{
  "arch": "transformer",
  "model": "audio embedding model",
  "dataset": "synthesized solo parts of chorales (CocoChorales)",
  "train_examples": 39062,
  "gain_aug_db": 10,
  "noise_aug": 0.002,
  "input": "waveform_16khz",
  "targets": ["instrument"],
  "num_classes": 13,
  "embedding_dim": 64,
  "norm": "rmsnorm",
  "norm_position": "pre",
  "activation": "gelu",
  "mlp_ratio": 3,
  "head_dim": 16,
  "fused_qkv": true,
  "bias": "qkv",
  "qk_norm": false,
  "parallel_block": false,
  "inner_norm": false,
  "wave_strides": [5, 4, 4, 2],
  "subsampling": 2,
  "layers": 6,
  "width": 160,
  "positions": "learned",
  "pooling": "attention",
  "am_softmax_margin": 0.3,
  "am_softmax_scale": 16,
  "init": "torch_default",
  "residual_init": "none",
  "optimizer": "muon",
  "muon_scale": "match_rms_adamw",
  "lr": 0.0016,
  "momentum": 0.9,
  "nesterov": true,
  "orthogonalizer": "newton_schulz_5",
  "adamw_lr_other_params": 0.0018,
  "steps": 21100,
  "batch_size": 64,
  "epochs": 34.6,
  "lr_schedule": "wsd",
  "decay_fraction": 0.2,
  "final_lr_fraction": 0,
  "warmup_steps": 1050,
  "weight_decay": 0.05,
  "adamw_weight_decay_other_params": 0
}
Rows from block 2 of a small audio embedding model, named by matrix and row number. Rows with one number belong to one neuron. Each number is 128 + 24 x the weight over its row's rms, rounded and kept within 0 to 255. All counts start at 0. Numbers have three digits each.
After each neuron's rows are labels from the 100 clips, of 14976, where the neuron reaches its highest value: "strongest on" is what is common among them; "lies over" is the class under the peak. Only what is clearly more common there than usual is listed. The data: synthesized solo parts of chorales (CocoChorales).
# fc1: MLP up (model.blocks.2.mlp.fc1.weight, 480x160), inputs 80-159
# fc2: MLP down (model.blocks.2.mlp.fc2.weight, 160x480, transposed), outputs 80-159

fc1.245:109110100133114140147110098120078108132111123143160147129096093089118111118152167149160139124128122180149121147120105146151161130120118126098161135123127137124167090154162132143097100101155150158140099097108161091130101167140077099127169141
fc2.245:092166082112129151160132091166125175119111144127156133107140162184143116075107143132148100101118113084131131143090113132134143122165140132132105152115093163108119116140119111175125115092116158135122152108127159109090160111108133103101146099
strongest on: clarinet; note E4; note D4
lies over: E4

fc1.95:135150157102119140098150126111186123106177152167176138112115112078097132160119143102096149124127125122130128117109147146161095068143154140127126106109084150106098083118120148124106105128143158111135111150156114087100113155175162135204136129
fc2.95:114161146133148171121142142101094100115127092121062140177179119132150145148122156109125131101127120123140129139126128126109107130116115138137104109128104123177061170139151130130088143111080105145127135107145154138134169145108113158117148117
strongest on: trumpet; note E5; note D#5
lies over: E5

fc1.54:174105074114174125162112183128148123112130098104154133122155122126129143114095119137130129102188149123119158099089082122149124118102107138118128124169152104152165126187159134094113131126124145116161126134088107144109071135181113116113165112
fc2.54:133121089091113131160131119102108118105105138141129146154123080144156114112112101151101108144163149077106167198111091125128107133129156160114154156136128115128111116143073116105124159098132137119137138104123110132170110137086111144163174153
strongest on: double bass
lies over: G3

fc1.353:121136102134099153149140074143109129142110118130151147116113112119100101112125153152153110129118130149157128126126106138149183109140137143072128122113096164140162132144121134120122100116144125155147121108092153104104120162113084113115142143
fc2.353:122161111138115193159128071141104166144106136138139135099143159151107105092133154134162092136103120098135134159100122104129162137167141142129110138106078163120155137113149127137104114095133130142134132133134163108120169151097118099111140115
strongest on: clarinet; note D4
lies over: D4

fc1.323:128108146157130095119197133189165130128090117134140114135162093112102130126131135122143137171104102105128154125123146121139085112109145101093149112145134133148136152124130145131093096118191163083109177162140140097147090092130145138144138113
fc2.323:107154113119147147105148171137122109109173135108107108142139109119095147129140150110140152117130139109152136141159128154125144094131121147113120157131147117140086145151151133172097117120120119131130172124136152149139132175112093118104123117
strongest on: trumpet; note F#5
lies over: F#5

fc1.459:155100095133159125172104148139115105132122106116135136128134112154142122126115113156106088099167114131126159157142116128120127137122111146096163141154167132157127112144112129135108096118119121138131093107121094166044122102146099127134113129
fc2.459:129120070123146133162119100109141131102095140108138141109124136146153139101108101154097184118181142103132166156100104120140140151137136147116161159127164111135125147127138137120145162063135156107126133134112124130139137146093132119145168121
strongest on: double bass
lies over: B3

fc1.419:153152087129117107126123119080126121134073085127106130121177098126117137099169147114101089100128149171145086087088097131118074104130108117141143102113130159132148093128106136105100101140110139148140158168137119132118113111123156143124127136
fc2.419:121163139107106136145154119126148093156143144167118125173101070089125112157122136135093112136135141117116114116133135145152142191125105132131119135119141138136110166136173101109109134141068138122145133085151100120125115142130125116085151144
strongest on: flute; note D#5; note F#5
lies over: D#5

fc1.67:123155106124086180168135079151115133159109107127150139114120127129118081096138130126148112131099129151138132101121085118121170117140160129082110119117090146162144139122142104134141101098140120119136141107088136105086122149103087104142125128
fc2.67:131172118132109204133122069151110160158095144153156131105118157132125105111120125115168078152101126119127121159110128097135164108161114152104132137123090177130181134130159132139092094091137116141136141142134138110128150144127104107100122113
strongest on: clarinet; note C#4
lies over: C#4

fc1.272:100159109127088176155151086167095122148125118105171126106132120130117097095133166131134114134117128127146120142142125115145181089129157109064137127102090155154115132114133129132119093162127111136137130127101131114097107125112093112102165134
fc2.272:120160130138087163165115072163087157152104141155127127114130169137098104136116122123183079157104131155140120161127156116127149126158131139102110129135094169143181134140145124129102117100131159151127118118128148082141142159118077119118134107
strongest on: clarinet; note A#4; note C5
lies over: A#4

fc1.57:180151124130093122108129127149138144170069127107114132158139108172124109067149153153128131151094185146133116096116113147142132180121153135119148114115162116134109155123143122131124115153155109090109131122117115160111157121111110106151147149
fc2.57:105148163130105145101116077151136126200118103136151141108055134127155098117120140110141123126135178095109122101124132141093151152128114124091116113123156142130107178102149134130150136118125157109124132095179136121089142138126110081132100152
strongest on: flute; note D#5
lies over: D#5

fc1.186:108143095125094183167127075140102131170115113119166141099123105135101079092128146156132122144119124144159139107134079140132142127119143134086155112130083158148136123127133114128129097122146130141142117108085140106096139169103093123120137155
fc2.186:120176103139090162153137075148109164136097126150133119097115154163105115100117118121167078138096122131110122164120137108112152130167115141127104129132090168135178132135139126137096110083114137147139126127124149080122137152114089111112126109
strongest on: clarinet; note C#4
lies over: C#4

fc1.357:133125119144101106113107141119106129166076115120105117152141112123092132088175165138115126127111157147130085094098077146116110132125091116153120103128174141114135143165119102085131113120125111123107132148132151141113115117123144098108149124
fc2.357:129155141116135120121153106129164066160146129137131144125075127115109091127118140110110127133125130094120127160154149194143136181141144097117114131110141082120063136127135124135129110153103142109151137076178125081129160088156111117143144170
strongest on: flute; note D#5
lies over: D#5

fc1.128:142153117116099132138115110173163169136119116117101129146149144152113121102112137137156124131102136118150080113152126153133123169113107135083105135057128147133089117114163067125137126114136154098094119107108125107089165117164135089105074145
fc2.128:101103142130094130121118098127132098141090136142167122100112140087098113100116094113132159153138132154119146135110098124142146171132102125127099149150174143095118104091164123128134157110138166103140127110140150144113146156138097123121098148
strongest on: flute; note D#5
lies over: D#5

fc1.185:060147088126157149172181100150127098119168120117117124132157134119112121121122118150140126106154166096189149153147185134141136130118091147140122129112094150159117083103102101168150130130118157179133138098136139103108143115125131111093157125
fc2.185:130093123135176110165109122129131149079147153081105159136111129163144136141114116135124140102143101139141127152104114116156124133128118124115138166101118130132132127131137117137095100141112133173128163157127085175124161177129117155104125135
strongest on: flute; note D#5; note F#5
lies over: D#5

fc1.422:156071090153149124153101128156133142098114101105157136146091088121167139103101106140101121118138141115101112086107124137110136058135124111109143127155146155159110112148127146106124129150133149120142114096122142141114121095114129111144165122
fc2.422:130095111113157129154092167100124122128076119099137114136155116117137156127121108166119109129172102111111098170090134146138108139110102116159176127109121115134088132126108130130102158091141120078122091113077138143149155089135152121138127158
strongest on: double bass
lies over: C#4

fc1.317:148158117141089139092133167174124159151119129138113138131078180120127109100128154139127141132093108143142135130140176141120153177116135130121136115117149112155127088118176109149120117160118159120099120098152084112120132145147095113136095155
fc2.317:099129153153117155100120100111128124155113146116166101142125137144123177128135100120101116121094147131097110127139080156096147164112076121144117154124138118119088164107146111160125154115142128094154118087109151162099173135156117110103141156
strongest on: flute; note D#5
lies over: D#5

fc1.105:132165113142086176170120068148125142164088113103168125106123137129100087116131137136144119142118129137114125082119101125095163123134142110102122101114086130168148129117146109122152115102133107106132142117094130099094117155117077108127137137
fc2.105:126171111125121203143139066154111154150111132157180143110122145145120104090115132116171071150118114121126115165111133100122165100160113142105134117130083188131171118151142134139091100091106124145146130144132162105124150137110107121103123109
strongest on: clarinet; note C#4
lies over: C#4

fc1.179:144079086124168113140120149128097103115111061138124124131110093110113104134135171156081085094163170118113134092128109123114090125131147124113159123173124128083126122161114143114110139094134104092159105150113132171130079079130128150145133144
fc2.179:118150058149186135154108105133127095107123123099137133172114094135136130130125111148088090146176130078122132159124038155120107136151145122127146111123147127129135103134100120105093125110145137159122123146112117123142124120086095130151153107
strongest on: double bass
lies over: G3

fc1.287:140124116112137174166142136129100111108105118108119110119135108128143149102112134196107127105094100147118108166111117131145123136151158143098167118149168168078131117135134099127135119116123111129151079100133121144078121129135090116112167119
fc2.287:133107071142135131169099100112133166113127116127142137101128140165135115101086109128112128122165148106131161086131127107171105100130184171086118153120126125160138166097146121145131128065145139095117152129113122138137132152094130105138144124
strongest on: clarinet; note C#4; note C5
lies over: C#4; C5

fc1.107:145085098141155111141104202129152112110120106123129150116134100100107137156110107158128096117188161132128139130129074120111159153134122137125178143154151125150163113151124146117116129111134130142159107110071119135143071095145141113124184101
fc2.107:156084093058194126151119151110142123125124125155187108105183112132171139091111100178090114146193139048117127133111130131115132129142174152115146142116149126106121114146110146110120120083119099148155150149141116131088135120131148124159163125
strongest on: double bass
lies over: G3

fc1.110:136147131106089109052125163148109124111105135168143116113151114096145130147132094118094099143121122166118136163107166103106113104145126138171139116107088097142127108090169126135123121102145136107125128110144127159074102123148131121099111101
fc2.110:121167115104133183151105114121114112167106078142154121120045118113116104085155158111144126129197141072188120128111107176146149147139101117147126101157115134087148128138108138120100133115112113142121119131161166093143145123130142127129119153
strongest on: trumpet; oboe
lies over: silence

fc1.456:117132148123136133141118120151146143173139148143122136106110069086106142143146158150115125130129136135119162087147150185127142139163167101112095148139143128128143154077149166164134096126143109109170194141134121094079141127169136128117136145
fc2.456:136141159090122150177147147138134125116120124116128126161088121133110128118129135122111147108113118114157126192163170148110118146093139115134132145199112108127080164099117141145100108103151118167140191144132122111138190143147129159136103153
strongest on: trumpet; note D#5
lies over: D#5

fc1.24:162127085131132114133152110105142098121121123131125143142158087087121110124146119136142116062128125105148115096110117158131095139114117107125171108108110162133164117118143116135138082166102136158144154152157097080119065139111141128120138149
fc2.24:132131101112105117137131133127115118095138086139096079153126095143117161163132133130105124088145146083118132173108110140148117122127096129163088145106120175125136147130103120132101109117103133149111177109132111100171093156133151167120140157
strongest on: flute; note D#5
lies over: D#5

fc1.73:151174115109128120104148129150143105122103150129115083131148139120117103123119141103163134115094178141114144105122156121164165096137125122092125103130112109083132145130079142162119128120132123125124210149148141094136132155112133155160138127
fc2.73:123117162159115149117135098148123104159145135113135127134103127125142119123140143131137173140168179126121150145117174181067162117125169105116141128148178117102119153140111180120108180117128125120134167122143159118124117115117120157122149140
strongest on: trumpet; note B4; note C#5
lies over: B4